From a checkpoint of a small segmentation model.
Data: trained on Sentinel-2 satellite tiles (TerraMesh), 145000 training examples.
Rows from block 8 of the encoder, named by matrix and row number. Rows with one number belong to one neuron. Each number is 500 + 40 x the weight over its row's rms, rounded and kept within 0 to 999. All counts start at 0. Numbers have three digits each. After the name is the row's rms in percent of the matrix's.
# fc1: MLP up (encoder.blocks.8.mlp.fc1.weight, 384x128), inputs 64-127
# fc2: MLP down (encoder.blocks.8.mlp.fc2.weight, 128x384, transposed), outputs 64-127
fc1.76 089:469541535534490590478510491517523460481480479478553549488562538497567547464497446485541422523481512451432463540435546499516540535508545508549560546516439485535503533534420499524531497465474540
fc1.77 095:506493480477411535430528436504515479524474469507504523557537481470549451458497491556515532479538479468475535460435518567509555457448566507522552456527452542504585452504552501499491518506545526
fc1.78 120:459466492452429520549554456542465445510528500453470541534463444478510414437527546532505488475495470507469478457467502554505510452478442464566540541437474497449490534584480571578559503538449529
fc1.79 110:581470528565389517511527487474478446477494480515474500533522504473475476514555513521411450544443451482528469436473554474558600432493429442514532542463466515464568480535538536548506492521540506
fc1.80 114:490458445502422594548483471450478538469530553484477532539440457508479490492542514481524526497440468550554488413499562474530587425518434519527504502471471572488508470493478494538574510483509467
fc1.81 083:492528490506458560573487455530540533502531454433473492539439491432472537525535572444524463496472543541494445472569493565482573525546476462428564436509532534559505535497475492454452556439433443
fc1.82 100:554478471445431466486487556520544481467448466501475527562511502502575514504505526474544503450443479468455474468495537533502528427545512499579542476436565477538547457575545509472509460537502470
fc1.83 096:455546496473525478495531568485555494514542546469465441591551514541488504540482448445497535485477492576492546511503549480501498452561524452530581438467453534490553540525426570450520459469480446
fc1.84 087:514528514468439568470446545495515506559538558424527487546504511510473540469544493541515537481535462481542506431518475529524544423533515486560575504422545524507479524517537538537464538512450498
fc1.85 104:531489457462535515514478481516524552467470506512551466559526527487492480438498505464461465445419493532456430457466540544548544436518590471468597464465538488504522494536525502532558487452527463
fc1.86 094:513500495435533480529448430542507486510562477478576543552457531527540442525497483489497482512446439565487525441458465476485578519537511498491545432495524470478519467489557523544556501538561491
fc1.87 110:458547521516482510521513493530470462540497518463516448604481474468524490547453462505475517479451450503450460482512480482466576498526521459578553518512545496430565506470514592493551562497530481
fc1.88 099:529494549449434569464483497552524471556468503412492475580449440426536474476466472465478548531528531506444478417548538527490533432474473474477491496505519474533536480581551522475594484514511506
fc1.89 090:526528493488474466465487488537477456556549491480534560501463500436557522434507550506477499470462477433488490428483508472503570451542454502560566461464531485517463466522476545464536447472413474
fc1.90 087:500559459439464487466515539457511490528555463435453546468561459507426489525559473506495448455567450463529461542532558553505544510540483435556577491498451458497478492530520524535549476470553537
fc1.91 101:603533480515484554541500514498471517561472525460555523541468540528525526521516462496530575498467556521480499438485473532490584491508512431469482462478541499469577499519458546467497502542468494
fc1.92 103:530492436548417531519491521495472501510504507456524514502441436472525464442470470508527538526539559496463445527452473431505500447545515498506530527414458484470534468531506543572540499523474483
fc1.93 106:564512520494485579464519499502455483489457460460515501538533444434566484540508444486466517511518512569523466430510495538581464520434502490499583475454495553447573419570535545553580488546417544
fc1.94 090:547563531436445453473569515474487477507537528502532556510538479507542490549515530484533553509446485568471446499554501477506495421460487564553538507472442573466451426529424508494506512474558432
fc1.95 095:557517525493441535488462448547549561551504462460506553512572491477482544452552457553566566443463551477473443470554552500573553492559499474485520496481492552456472524566472531551533456523535457
fc1.96 099:559491501553429563536457536469524558524512526505542438525493501481517495549532555516512563488483555540504480427468487507485546420568503475474508438484544550467482483522547449567505554569459556
fc1.97 103:460559491461468563445564499462554439484444456451456562561511534514441516499509527536507496549525506556474443480480477527490562400522455437462509522419510559459537481529501475546503483570470483
fc1.98 085:538582528480450553491478447458528439451482418498505462496502495485485486555520483481497556524493419525529464522523477514500542509465552529430534494521542521535500504491471551530554485505481487
fc1.99 105:532485515525519531443489532487543509524546537432529475564493528508526420524495564513489427464445519554468536475526544530478566439508435471554531476432474525513517488536486478493495537541448495
fc1.100 119:571492510469430585458527487551520474488471470439485552535482493539522509540478516451505464446470554573496451496540495549536550447529476518483561538497465545423515474577531558510524472554537474
fc1.101 118:569534465526486589516514577485528469463464484442531484520541474435448405538471467457541546501521514560484449504549568486578469428500501427506512534478422471436565506508503564497560517494492463
fc1.102 098:480481522539535582482465476485500510576489429455531537526470499494481481512470544491468461543431449530444511470479511462484519439524470516494547540468493570556491426501480483448586548529550462
fc1.103 105:540522463469465545551473509477486447469518456544540514495519516528434513571538506520504533457484526564492498472553545559564571407473534512520491506475467484522508449542462522526570509442499464
fc1.104 125:533536509505496545494518539471494529546499457475570438599470483525454424518487500516465525523463490542551477450477505523529564473541436496500550501416558542473486481473539565484559555484463400
fc1.105 095:511480512482437507472482458441550469560530427405565505513541422444436511507533486491503457514512468537477516439445453465460588459469529511568489505535474508496589492512464551526509548470447435
fc1.106 089:568457510565541547476449538534494441520490520446473443473457435484476520449507516540528549559489524518542464527501536547570466562522513477455529498531445501521560510561544562552517457535440460
fc1.107 093:493501443542488542462520545455507497471518447512519449460522566475423475551533480493528491517435495461468465449457541477578527447474467502536529513440531516506556472524535464553491463468483452
fc1.108 092:519501516517516504462461498461470503478485470485480521502544538521416422503531525485444521485435537543504526513475486514522468440490499423481529511506485525543576464468565471485522498586499522
fc1.109 091:463547532490538478455506539539563431501464521459445537562573456540423491442501469526538556459535532492528522459509490566460567464529538486499485459443492564498524490550505582480579457482558445
fc1.110 102:572548455457505518540526549496480451523444448449480467452528543502505432495528467442487474488488436512466513442561536521494531527480506529546509450409468503538536415513441498514540483471514530
fc1.111 090:489524448496481471503578471489500520552473503423495489502476460489495412556519470456535539467483531516448533536460538516578562410556508543541469557526432557479506522522470489530543520448467502
fc1.112 102:483531440489498529426571555529487480509466508464555545461494444487443478489539470552527523531508524543494481468469550546571574451521464475493593496417460508525518480499511526495488563454509480
fc1.113 087:522546509430531495474543582424524480412508483483481450463531503488453505420499471503529520538461457511539461519545527554471465449563533529570476450447442466477517537526465576509475576588495497
fc1.114 093:479522517556477560492543508436490539479483481517556507485518477494524516431465444533554431488431557508448500440477465494564485515515434536534517571504519506545573500578564466473516545488547447
fc1.115 095:511529515521445579519563454523467468437445480450484464547517466519488508469443432430479476473531562556431555510506444497451503425555500430490564515479423563492525496520507539496490489581478448
fc1.116 128:473540443486475587551506521522547515529457499499500534545472438439492438508451488546465467490471497571535453458516497492511500496510508506578523480403513470504590448504483496528545477503463499
fc1.117 102:582501442538447514474506561535446511475545523413571478470534434522488427502526440449451528537427476517503500490477530501487541474501511474486504541504517511486527427567516508528507507578488470
fc1.118 089:583532486488503475481524535457524452469499542432468488530540463504511527519528501445467445434490502537511490524544480525501563456548494473545505558471514580543496514534535517557575543537564480
fc1.119 084:474462460478417571506512473469555539477529490517489481488560481494514539511493456535427544487490468461495503495460587463529459518454458458509511524515513536540548541516552562551570469518528526
fc1.120 105:513550467527415510459478560565523489545504533491549441512484462560478425485509463452511510495485473501530499514552464498565489433468520447473520530499549529452540515580512572508554506565512529
fc1.121 102:495539465463473601544545520514502552467491502528510524486526489438516472513492498467474510476451520522537513487463466480585532479503533439469559467493550508493528457518440552569515481492424479
fc1.122 095:508505554511530541424544530491561513522526481486480476576477516526451420441532507469425515518484523537474551511436476484483528436496529507525548537525521575524572484501460539520486504565481470
fc1.123 103:487528461551436528569543545478556526473468422458456515508487446501553446504470505460566461470500511547485480500536500555568537507457479563533512539500490553491504502589511495460507476513489472
fc1.124 106:542534517552449550455512536454474504547482495412510471481491506496533413482523447501465492516446493575445500508456476532525576421545505471489523537456482542458508521507500530506566484538509504
fc1.125 100:506524504484520544537483523534542437464462487520468524486585456548488401530502473493441566505432563492519483457477567453523534489478472479512561526411484492549528473502457470580534462578451484
fc1.126 097:558504459477508543521509463578522530460521435446507434581474545548466517530476479539509543508475530533477527480512504489539486445479552556461556537454487581464588463537501552463534498560456457
fc1.127 106:480487485472440584460544528464529463518447457502495559516507446446518505479435488430509469536489528529509478450508537487554551464560520475530570458447428544476539476544507530486515534520464471
fc1.128 090:464483468478486496448507461474492486445495520433484442482460450536538512483432514465558551469432456495473507446522571531556536505508502545490516564451465457532482487514495552502574493494526554
fc1.129 093:512481506512528553499489526559570466473570453463498489533497517508546453432512549510526445457439458452433518444537452535502522496520453484578545473491531532522521447506565539463509487499508497
fc1.130 095:525533491500446520531565473485520440483544457416504544544494425500506432517541442555466519476408544527482525429502504508597478444460480530550498510516446571445474458503562511506570469507529465
fc1.131 093:583509475543491547471467462472542510473455476473477547513461517532542511521444461473503497500470520507471515459494492490556533445503472412512477568427496580464547541591545448532591503480479472
fc1.132 085:518469478501523543500469543521528471498467516494468433519444513509462422527529495489538568526402524441452454412496482495480559439510540561484578466476450495449532510556425589528510547509561440
fc1.133 144:443452505462516532434515507455494459482474475526478503558529465401447453486549515496464424468501543493482541518508505486531529446526485451554544531511462548471514511527534541566597471578510482
fc1.134 095:479531483559485582529482557533489447500487513456545525508557492510512477506447452478550446519436587555444435421517464530551573442539491420515506462498521467517522466489500567524502493558542537
fc1.135 097:534483487468423490474526464480489504527497468446563571481502501504537400458474484448551511451508540546534471484526505469506488459457521516559587507473436537471518497575458534483488460509454425
fc1.136 097:449504550489466550461557474493462498510509475462553541503582535509492463520512590543451508470481549495473436485554478578538523465547519501495574533544528558529563474500500482467508470506495467
fc1.137 094:577450468451497464578521528531490462464502470505496542489527471497504433555493493529456492543503546538495493529463549582454489416505461485550488463425469517503535444557554547462571529467478510
fc1.138 112:512546489422444572499547531529505471561466489440476581548443463477563515429548560505471462514444566457493493462508538513548533418488540485518504460482519525458542511496520561484545533477460527
fc1.139 094:501531484491433547517547511502467529537502515519447542565489518525480460504515438470482455505429559559504427459548485448519479450486491506482514474471441572496472528476494500465528518479502508
fc1.140 092:494477480478525538535455485487536470464478512498567441522540448535448508463536517548446464525505489489472446522510547556479509411456481425459530477417457478515518536535448525495505496447432564
fc1.141 120:507485485507502567460503483543463510458505469451468512478487524445494450537498509496538555482428423542502437449497576485503520396551462471488564555491475576520589544540483548569567512477484522
fc1.142 096:510518435535503572538490585494551529436550489523489498447511412489470447458497478520484440507452496527439524443454501512543509476454494544511560476471491501480555529558474557480505483536451455
fc1.143 088:563556480512425552473491426546553551463498526436552511550539487452536534522477488445439548529466498507478508461546510490582562479554509552484472493460486533479498459466442505541559475557518566
fc1.144 089:497445529511493514426536479451540465569504490534532520501507519437437426501527476532419468445416527465476553423531525554509549493538498463554588530535542465454544529557440477544535547478474430
fc1.145 105:588477522521450535457600533469495509539462478546467527524483447514508468526520538544457474544432515500478458468510530537580589430472534557473555519473453534488540488588550505503485498483477446
fc1.146 098:460476485498513538551460477491514467477446497439539517558528500540491482430546469520518457536503492454535463496439567523571474457438520537479563460435524526544516482545484503517573448439443530
fc1.147 110:570487437527483532547549577495505477528489494484592436521555520442487408519523489510570509505483479528496545414579487526498483514474479455546500476482579560447558462498535567527521498544521472
fc1.148 098:502532487451432485489527547472546457551544490516519497453487501445478418410436485506440421491473484528532503439482552495485529454537504425556499458523535533458582463475534532475497539560443494
fc1.149 097:534483547441439543428522551455554530534532515513527545530534522457511414541591581491446490508499505465449466491485472498549573488553510461514502495449473491426555489547452565485501502493460501
fc1.150 091:505515448531492449511528485501562449486487435477464451565463508463496483442530495444488453455437576563470548452548545515561478486456539502469545476457505470542537437528451535533479520557544526
fc1.151 095:543540527418544509527572457516534487447510449462537479514539548528443472454478454475475442541552537494531477543475496449481457478553448537453559493474471452514543420550565537470522493471497503
fc1.152 105:468525465466504493501486530474523489562450498467566535528453483448502494493516524511428480463469482531503473502487481553528560471446448414512575563468501455463534483487507490561524454536522519
fc1.153 098:497538448485496556549514523575505534539483510506479450578566478551485511533499474428456552464414541477450438454471474455467565414478469546511561510429511572541494503595505533448564492505521535
fc1.154 099:551533489535468500542558537458480521456499470418471501567470497446509459508503473442521517519439547581432535471536552521508498439478505529533483519478467532539515461550464532509561523535409499
fc1.155 131:487526416478531538477548491494474489491485527442501516512473456485470500534489526516540452501425550524539427466536472573527541483477505467538503461455513520460613492567485532499533497511513499
fc1.156 094:508572514435518468494487542476511474506460470422526556499506495500501494490501415447473536506490478533540510529516467541502468434538565507532508551416508578496560495527454445461520477532496491
fc1.157 088:543500500535482581536519476433465541523435468476477479511508452494524420482565451496553507440423546554451522543504505471530476522493506428526569514470450469512515514511446450567506485533426458
fc1.158 100:538416466523509569439563479534488530512525427539477532570512560487515500500471486465480533468464533464455524471463527492562518444470502486491588443484515539519563457589536574554521511513570524
fc1.159 094:554529480542506532434491506494493454478470488473523466527438500468430451522489435483419515490484549505461481516486534566541464434500422510498543553533548454558529456564466492468585479521546515
fc1.160 094:477517548533493545490458539553445446564544453463461438562468450502488477445555482508529486488472479550477462482535589473552501415516450443533470458493497523530597438587509555496523448528496455
fc1.161 091:534554513538508559484571555478533533519511438432504471527523486466481521541487507544476485499529494477544539517476518480539586518526483432572582458503566463538573536504548539498497491456455547
fc1.162 094:526565533459536536542494551522513516522489481531469486476483536520546532450487586507479460541420517483436517433479507494570536488484463489520511507466436542534547542477472562575488472500512447
fc1.163 092:450468477463441554480568518493535481501506450535537466554465528520464469449519536550499510471448526544444496441565518555562569433512450465472526475435544493527490523582491523522542528522461462
fc1.164 112:551558533485459565453453454498531489534548433510469500531561457459457532443509554516536560528503475538549547520526487499502567402523559487552534518525525523504523539506551482488584473509456533
fc1.165 097:560472393455476570431517524526512533510449552418524509529493502530532499410482441509501500542451536553456457514496554541540560535501491440492535520440485509494478470514487483508517444491483557
fc1.166 089:539551455506502552521518507514557484488500504456482536560476484471486528480464488446505458558459498524448487518445546563583590466550450518550479447427441549440537507584454473498512516472558526
fc1.167 095:489562428525425489496502495568493496507532449513464447565477468521530479524459537546498509453488503506526487507567464498512584444519471447547471540471516523541478484530500510508475459563472420
fc1.168 099:483528447480522481520464573446512492510452499443488550489529519522439504467458514506520530508507525566410487497569474496516591477490555430499541531458547498480551460556456453449591530526528509
fc1.169 092:484457434438460501543457556537455541501507497492517494561426519443528543500472489500453453496546457451492522431553528508462504532492516517561578551494437522510469538480485460496497507543495527
fc1.170 085:441502508484435575472546498469463564562474497476514563536526504482499490536541506530525475507417501581474414506465516535453475506529459496484594519426541526512571522564471544468509501459446509
fc1.171 098:561477486576533587558450475469448506508545535417464472541479538438476484537494524432528454478436530563462481512445494523514473517536545459479582499465468545459549456479436538462487461577488494
fc1.172 166:510472496450479526542557519474539484502546458483482524563555421458420495431530551498484447478477556523499511497554453481510529487492499483491550508437470598495494511538542516578570479518535464
fc1.173 094:589499472463410536470500536503524551467540526506485487574477557491495415556485493460528469454477545571529495488439492523539471419445505493508517537526544501558494464482459546434496503516556497
fc2.76 098:527525492435467532473517481503526527535502498495519480523469482496485450544500549473533518517485526554479475446525532569507563447486482451540530539471454542506566469576459501550603478502465535
fc2.77 099:546522471443466560490508474485506496531480479467533493530471469489483430517530559467522521520474509553474476455538519534524578473502493420544550528477473537534549487564433527521594493541450533
fc2.78 102:533524477438509566496505453514499517505494498509537493502460502486483456546517524477529508544495501540472479454551531535506584458502520452553541523473457534514563467567462517530591508509446537
fc2.79 103:544521496442491549482501488483531517553485503466519507507492471470465439514510539464544517507481512552443477440518516548523583459501508445568558541488471525511574472564462510548608496500475541
fc2.80 100:560518471455489567483490486497540502519497495473540506522476500478459467540523551494521501507482516546483476451548509553527576449494495457540536519463460559542571490590441515530578492538470517
fc2.81 102:539496488438470548469519458486528517539496494481529515505472492483454443501530559476538506522495530552460483455529510522538590446479486438538529523478456532528568466561438491535600481542463539
fc2.82 102:543515475456469553484493464487528491555518498481510488509477509472483453525515565480516511509509491529471495442549507552507560441500495434560540532468460531535558464592442530527571489531456552
fc2.83 101:559527478447461563483504475506506507521501481477528478498489495486478462534510550470509485535497492552469484423537514529530589467510468442567555514471449556519572487595457514531593493500475519
fc2.84 100:521500479432471559502515456486525527546500479474543496518470493466480471524544541471502521506506499545450481443529530553522593445490509427563521538482478554507564471593461502538592492520436521
fc2.85 103:532502492411478527476495456506525500525476490497502499504498476491465449511528540486528507513474517570461470445552498577533571466467470435566561503463479561505565490605447523514593487499467539
fc2.86 099:534510503436471560498527484512538503556506479488518495530460507494482461534511543462525518535504486547447470460537524553530566451470471419546520530480450547505554477571461521519580495515456524
fc2.87 106:522514495449465545497499458481534518524486490501545505517478509489460445513509560476532521507482514558447500460522504541541578459480483444562539513485468538523537476577433516548605510532453532
fc2.88 102:531520498424503527481495451496530505518490469492511476512484471502468446545499531472540523514510499565468479431547512558507555465505500445560542518465477563530576476572448518523583492540465542
fc2.89 095:531528470454489539483504474486524511546492487500545489501482483494488452517522532464553516541500490541476479449523508549523574459479470420553518508477476529516570488595426492531584477547445519
fc2.90 101:528495503458482540482525478520523526547501483466544499500481469473451459528507532479515504521511492542468508435540501565535590456508484458540550507469445547515556483561442495523578497522463522
fc2.91 102:552505499440469548499507475484543491514483475468521480527458503486462433542508533489536494541478526549473474446515532564515568477492492418545535534460486547519555492562452519534612507527461517
fc2.92 096:548487503409481573463528468510504477542480480508550484534479496489467444532526562491534503509517473555479487458522512526512571456492485460544550496488465545511549475571429530557563514504469533
fc2.93 103:530531498429490536472520454496506500552497501469536493504483495491473468523528562462538502540471520540466483456532516533519587440482480440562550523498489539528571458568468502525605483541441542
fc2.94 100:524513466457488550503514471498513489528520503501528495498466470486486440536513532492516512522505505546458497432517524553520568455484498433572533532492485547526568464602465505522606490532457515
fc2.95 099:561495476430463552473501470481509525542520469472521504499454472486491445531524545467508503504501508528458475439536524563538581457503503453541541514468483558525539492561441519544606475514437546
fc2.96 102:532496478451482554475504471491528528530499493479541468542487474468472433516506561462536490535474521542456502456505511545530591457504469452553557537498461530535548470594431494539588503527455548
fc2.97 102:551501472432505532465516486519512514525491485484508513524466469483489439523535547491534523520481529553448494449552506556542585471472514450543544511483491556541558476575436521537579506507443534
fc2.98 093:535507467438468538465518496509513508532519474492525492524460494479441458513535530501517480536511479537474495439540539561538563484506469461572536508467457568521552487582453509537603505497458530
fc2.99 099:559522482428490567458502481498519522528508476488526478497451500483456457526514564456521507506503530539450477454519510533546560456491488429571532512485471546521555488576468508540603491534469530
fc2.100 103:549527469441471546496517466513518509544496465493543499499478478474484426516508566459530520537503499529479467446527510547547585483494497459566542523472476546521555460598439496518573499522457542
fc2.101 100:520507483482491555496510451512510496540472498483520519488460513496484455535495546469496496553466522559486494436533491587537552440482491413579568521466478542542552461575450515574603495560451551
fc2.102 101:531530482427492532482495448497503515526498502473535500531456501459459466512508530494508513535491522537471488446535532568548572456497497444558522514470461563512567485568479490543590502531462543
fc2.103 100:555521492434501551481521486516518511524483496493544493501468509464490464544506546496513517521495488568482509462512507562536591450494509427547535539489471550531579477575465507538609492522477523
fc2.104 104:550518471448479564478513458490514528552498478486520488528491503500454431512534553508536512507491476559446484444540525561509586452517487433557522508505462564528554504579454536555579490501482530
fc2.105 093:528509508435495526470523454508512511557479472493528509510483518473490457550505561456521487534500487555483471447519522551514572477505473449569519503476476545529577462585469535548608479531462512
fc2.106 098:534511478423483558481503470513542495518475471502515485522469509500457448508501533469517521538497493549464506450525511539543568466480491440559524511477479567507540476583431498525604503508449533
fc2.107 101:551517498424474564473513478503532520544482503500539476515452506501487454534512531467546521527503508548450490462517511566508580459511498459573552531488477554543567461590452517548576497505466541
fc2.108 102:549530487422488560496488468512536506541510488492518503529457478499473466540513554467507496534490491562484480451534519561522571446488494427553540516491481551534564486579448519545577491508477545
fc2.109 093:536502475417497536494502442509519526542529495506523482503442500475470440533532553480516522526503504529474493464539515559523583442477498431576528531502465524516576477586461527555607479527463547
fc2.110 104:549528467437479525481490470511529499517483485477517492526480494490481456538501530467521505534485522540446495430535503558533586449497473440574530513492458554543551482594453494551592475510459539
fc2.111 107:542496489452477541472503460521505516518484498483518490524456507471466455530505554484522510533486514561465500459542511549533583472471502434561551524472457547517560465593443497548580503507446523
fc2.112 101:561497503438473559485493486517534528533503491483508500534463510503472448515510541460517523530502520535484483460521519566523595461476483424550534543474486554518576493562438527530582512538477511
fc2.113 099:548512497426487544475524464516509529525509497491512473500449471478458451529539527488517516503508531549443479464541499556507557468503499424554516534473449537512532476582440488521594487508472521
fc2.114 093:524527489430487541475500464511509512548511508481508505523485486501447441524538556463519499515498507551479487442517529530535559465495492416571527523498454555507578482572466510546577493499448542
fc2.115 101:521528499436501517482489462514528500502526485491542497525462488480457460534511533478517499502476490566455498460532521537529578435500486451527511521505462568541575457578455479544590490546453536
fc2.116 099:553522503429458540462537482492544504537514471498523492515468495486480450532523545480507497520477488541485506455538492568522561458491478443559525533468453521498566463577470536546599513520449529
fc2.117 093:524502466432466551459525469483516502517509467489535479544465475467478452527521548478522512526474515542467485445513509554549578458513482449544558531459464560504564495573436512549565485511466550
fc2.118 103:525496484424493547474509488479525495532506495482509475521453487468475443519497560486526489538479513561458480443541515563521572449504503427569539530469477536512573484570465521519597506518455537
fc2.119 099:531519490460474548500499484508529499547486483472547498507445508468481451537541543473547489520473520521473491445533511563521570472491477448546542526481460538518566489570438497528597471520461535
fc2.120 101:522500488436473558490498452501520507527499476499548475502453471478481457516500550490506486509509490540449489457542536548541588468477475446554550540495471533507561470595458491548580477503468548
fc2.121 097:543512511466450559491527490483515502542480465483526466539479489487492466535558530499535532526498479542484488442518550563523587434503469428527520530492473556514560477584463535526590492493466512
fc2.122 098:559516493446489565466528481493532521542489501477543483530484509477459458515507535470511508531498508528464508440553537562532564448473467444538526531484461539541565477572428495540587486514459523
fc2.123 105:561523477438471556481492479517530504542512475505523474517474503487492466529532540488534500533477496548457489418512531548536596435493492448546517502479459564506562494588465514521573504523470516
fc2.124 108:554528492438498561504496487487515493544492475468519474514473490498465438507509525472537502519507497542457476444529540556517589454488485445537524506477452565534555494591437498539581496534471522
fc2.125 095:550509515432489526492517473485514505540511487508546480503450483494478446528509535482530529525488528547476505452520544529539569459519477421568543495496467532535551479579432510519589503512453528
fc2.126 099:523508469446472531497493464510519506513494480484533503504463475474452449535526556469501511522508496551440483440537543529517560442481479448570542517502464566514578459590474511527577492508448543
fc2.127 105:537517498435508523485490482519537514543522477492500508499484493485468446510492533466514492510487519545454497474518508555542566459479492412567561535463490523531578473570458489534618472529430529
fc2.128 102:544499496425462554482491469511513526525495491491533486507468508465472454535503562491520521530483518560452494430517521550535571470508505452561529535498446529508563468567456511556607476525444541
fc2.129 093:535494490447468561499490480505506491551511468467535481521481481473460439521523529485535522532473512524470507459549534529533572448483468454550524518501459535527576499571466520531582479531437519
fc2.130 096:519527484421477553507499471492543489548509492488545493536465489492484455520516558479543507508487502534444511430553535558542576445483499452544518517467471530510551483563457531551576501528446533
fc2.131 099:550508495444486548495511461504531512530512481493539480509473472484453442515520557461532506525494509566477498430526520530508590456504509420555536532490475541518545478596454518550572510534475520
fc2.132 097:551524481458497546490516461478517528525519482481535487509468468466478453535516559488547499505492518566478475456540500539523592472495473448543546545486444534514563480565444505551604500522460558
fc2.133 098:542531495435465557509515444505536506550494485483498476488483496489489461530543533480505506542476497544471511433535502553521565450485471455571531501486499548516569473582438525537586490512461511
fc2.134 103:555538484439492558485501467481515496518494462505529480543458505465451459525526556475528499509518483562468499448544550535517569471498480430548521534475477540517569499583444518529586479539474544
fc2.135 097:555510488452479538475496482513533501524484489498514478535461479491460434537525537474538501545490521540449507425534529543515590469472476426535535518505478526532539498572440495556591512522452553
fc2.136 093:551524497445480547487497486485522515517507499474527515518480499472486461539526574468533494513492488559466488450514526530547560456510489440567531524500455541518549493581446505565614498536463512
fc2.137 099:556502485425491541506499454496506501551474470496518506503480481465472447525504559487532482524504503540455479435550533535526560448492501459575519516498451534543540453594457512548587494509475541
fc2.138 102:531527478476463568474523487490545511515501501494524504524452482487475459530533547471539490504485532523475490472550533557530551460492469448537554559457462537523572463554439495561589491506460541
fc2.139 094:554510495465483556476520458502518501544498504501547493522475483475474438505526564489500491532499506538448480463541518542534585472479519452550533525486471533550549466587437490552572500498465532
fc2.140 090:516493470444490522490532479507497531525484497471549488533476515492486449511534548486546482508480492523452466463526509536536563443506509409554517536481468539518577481589440519557598469495468537
fc2.141 087:545510485445488523488521470524548515569495470468509495491469500504498468527495545501543500511484495526467498416523531548518588455490469439579541514499451544505556466565456520547585481505452530
fc2.142 101:554511505450485563492523467515540493517487485506520507503489472467460448537508557485510520505510520564446470431543505548506567456479478418552532546491459562537563456583444507527585512535473526
fc2.143 100:564531493463497540467504461519523512551515491488536487500468490469484470519533559465540506530484499562480499446514502554526561451475486445573517549500483541536567479598445530554597497529451519
fc2.144 100:524525469424491552470494472479523517523494501492526500532465511482472462545513558480537514517484499551454482465549526565514551475503505453546547504499445540535567458575436529539601472521444529
fc2.145 099:531495468450473558473508477488517502538505499474551492536483480501461439507503566462532495520475515550457496458519538541531581472495497447575542523466457531534568493596460527549584513502456528
fc2.146 103:528519487444464539482511465484526506515477485499526495511491483477477453536517557473520488519488482538457475419541522552508577468507495431569515511479479552515577494579463512548573500534477520
fc2.147 094:525496471445495538476513442501535507535499494495516503505449502472482446506507541467544502549509487562448493454513522535534574460476475444552532522493462527522538493606441516551590483532455513
fc2.148 100:542530478434477550495514476488499532553503506466505516505471482496456462517510560465508523547505491546447467455521515545530562452483489449560550543477459544537570489595458496531587484505469545
fc2.149 100:526533495426482527478518476517521507535506486486509490508464480482449467516514537458497493525490493552459498450533528554517568470497509435556518543484455542503581448556455498551596469501459515
fc2.150 102:524516490435467531468523449500504521536518487498540471532455497474480435519511558475545512510495512544443497431528499547501593462483511440545551515467481555502545462564443501533587507536441547
fc2.151 100:509490472436468525478514463484536522519476487483501498527500493487443450519520560464515500517496496551440479446555524546523545464489478433586558547472449543546559463570465515544599487519444521
fc2.152 096:548517504443475552490502468474519492518493461482506479521468504484500471509526535465520494541486529553443501461551520571537553452499480429534551517492458569540564475595461530561590509520446555
fc2.153 101:533520497440459540469511459500550509557493468490512479533481513493464447503529541467536520513486494515451491450533519565553562457501485445569537537496456550503542477554458543528575487500450544
fc2.154 098:528523466432479563461507472502521496531484481504524502519456481496488444538510572479516482550479502561464487460535528559519555451485476425544525509501478526535547460566438501549591500516473523
fc2.155 103:530540502446479539473505453480511506531513469485532513517494492486452450526513553458534508518485505554437482440552509528502584480498484438565526552485459562522545474557463491531575501524440532
fc2.156 105:539508471462500550477523462504529513518489502502543504532488476480490437542525564477527507532487506557468496445549505561540587444508505441539546520488468563523540478583449519544594481505474547
fc2.157 102:546502507441498529474479481501534508529514483485519477527479480475491480528530527492527521517510505526456477454533535555528570464496485428555547510494492536528552464583446519523604507505442535
fc2.158 095:533530478456465547475490484500507522515490489494516467504467484471460438515516558497526512513485498552449474426516519528524583456505485434556534528499470535544529475596449496559579481537469511
fc2.159 101:527525505452471555489490482482500526553495491479523485526483478471488442506513546459521514547479509537460475451553535546546591436485471459570520524469458557512568485569435525550597502519472536
fc2.160 105:538502508448480544503515461500517513526495474494522484532475475487482435536527541464523527510476495547474502439527542539501594445501497447550550513472463555519578486587457495547596494512473534
fc2.161 101:536518505420491568478507459500510517537498474469516512520466481498477452525529550495531517533473500560446512450523509539511595474509485434538536529490446566511557473601469507559576488534446513
fc2.162 099:541509466441493533469520464518500513514507473467524491523477507504469433524515556478546511535514525549481495429528508571513590457477468449551558517468464533515571494564460501518584473508443550
fc2.163 101:551517485425488558505526485504520506526482471497514502511451472467468469511537555481531498531481509550477469442522527563542569440488488455553528516483451559513535489589442496526576484501473520
fc2.164 089:514478482449465543498498449492528519559485500485514488516512502468491454498551556452512500546520520525477500441549503561543577453479499452548560549467475565552531469555454501522574487538461540
fc2.165 089:554531500441514509518504459506502551547513477486529477510434464499503492530541543449507525522496522560479468439532532561505555470500487435559514545477492576503563479579473496504571493518431545
fc2.166 104:559507482449463549497502469504532527548502475476547502508467478491454440515532542462515523543507497554461499459546525530507579471477486426542554515467452551516569471589458499546570479516448511
fc2.167 098:552502477467468579493522480493508516555473494482556493530480498496481455551525544502536501502513511532451513441520527557536608482487486429531545536479445547506540474573436510547588500538449534
fc2.168 101:532496505452458533496501488519508490535484494503536498530472497473494459540518554461544485502503523537457482457526534566522572452487495431548524515469474529506548469592443504556600506528459517
fc2.169 101:546507486426499525490519467483507519526519483499544486525447504482478437509543558485518502533491528550456475467541511567539572470503506455565543530474461522516563494592447521532581481541472530
fc2.170 103:531534474430464534487523464512533528538501464475540482525478476466471463543516558460534501526481501548477497453511516547523591459473491455568537539496448548506572474571468519532605484502478554
fc2.171 101:556498499447486538493512462496522522536503493499517504512483506499455430532512555489534517518489508554469489437519516566523583467491491448568511520472467532508535485570457512538593487531449547
fc2.172 102:529492471440471558479519449502531482560497521455489499522452505495488431547526500488505487520472492515490509450514501574538546459490474454596596506456474536520535500554461540510584516508499530
fc2.173 095:558500484433510559511528451496525509533482489491539479513464485509478452533520527468518498534487524527448497462524527538513572472478480439566543536483481553498573456568473509533604489507442534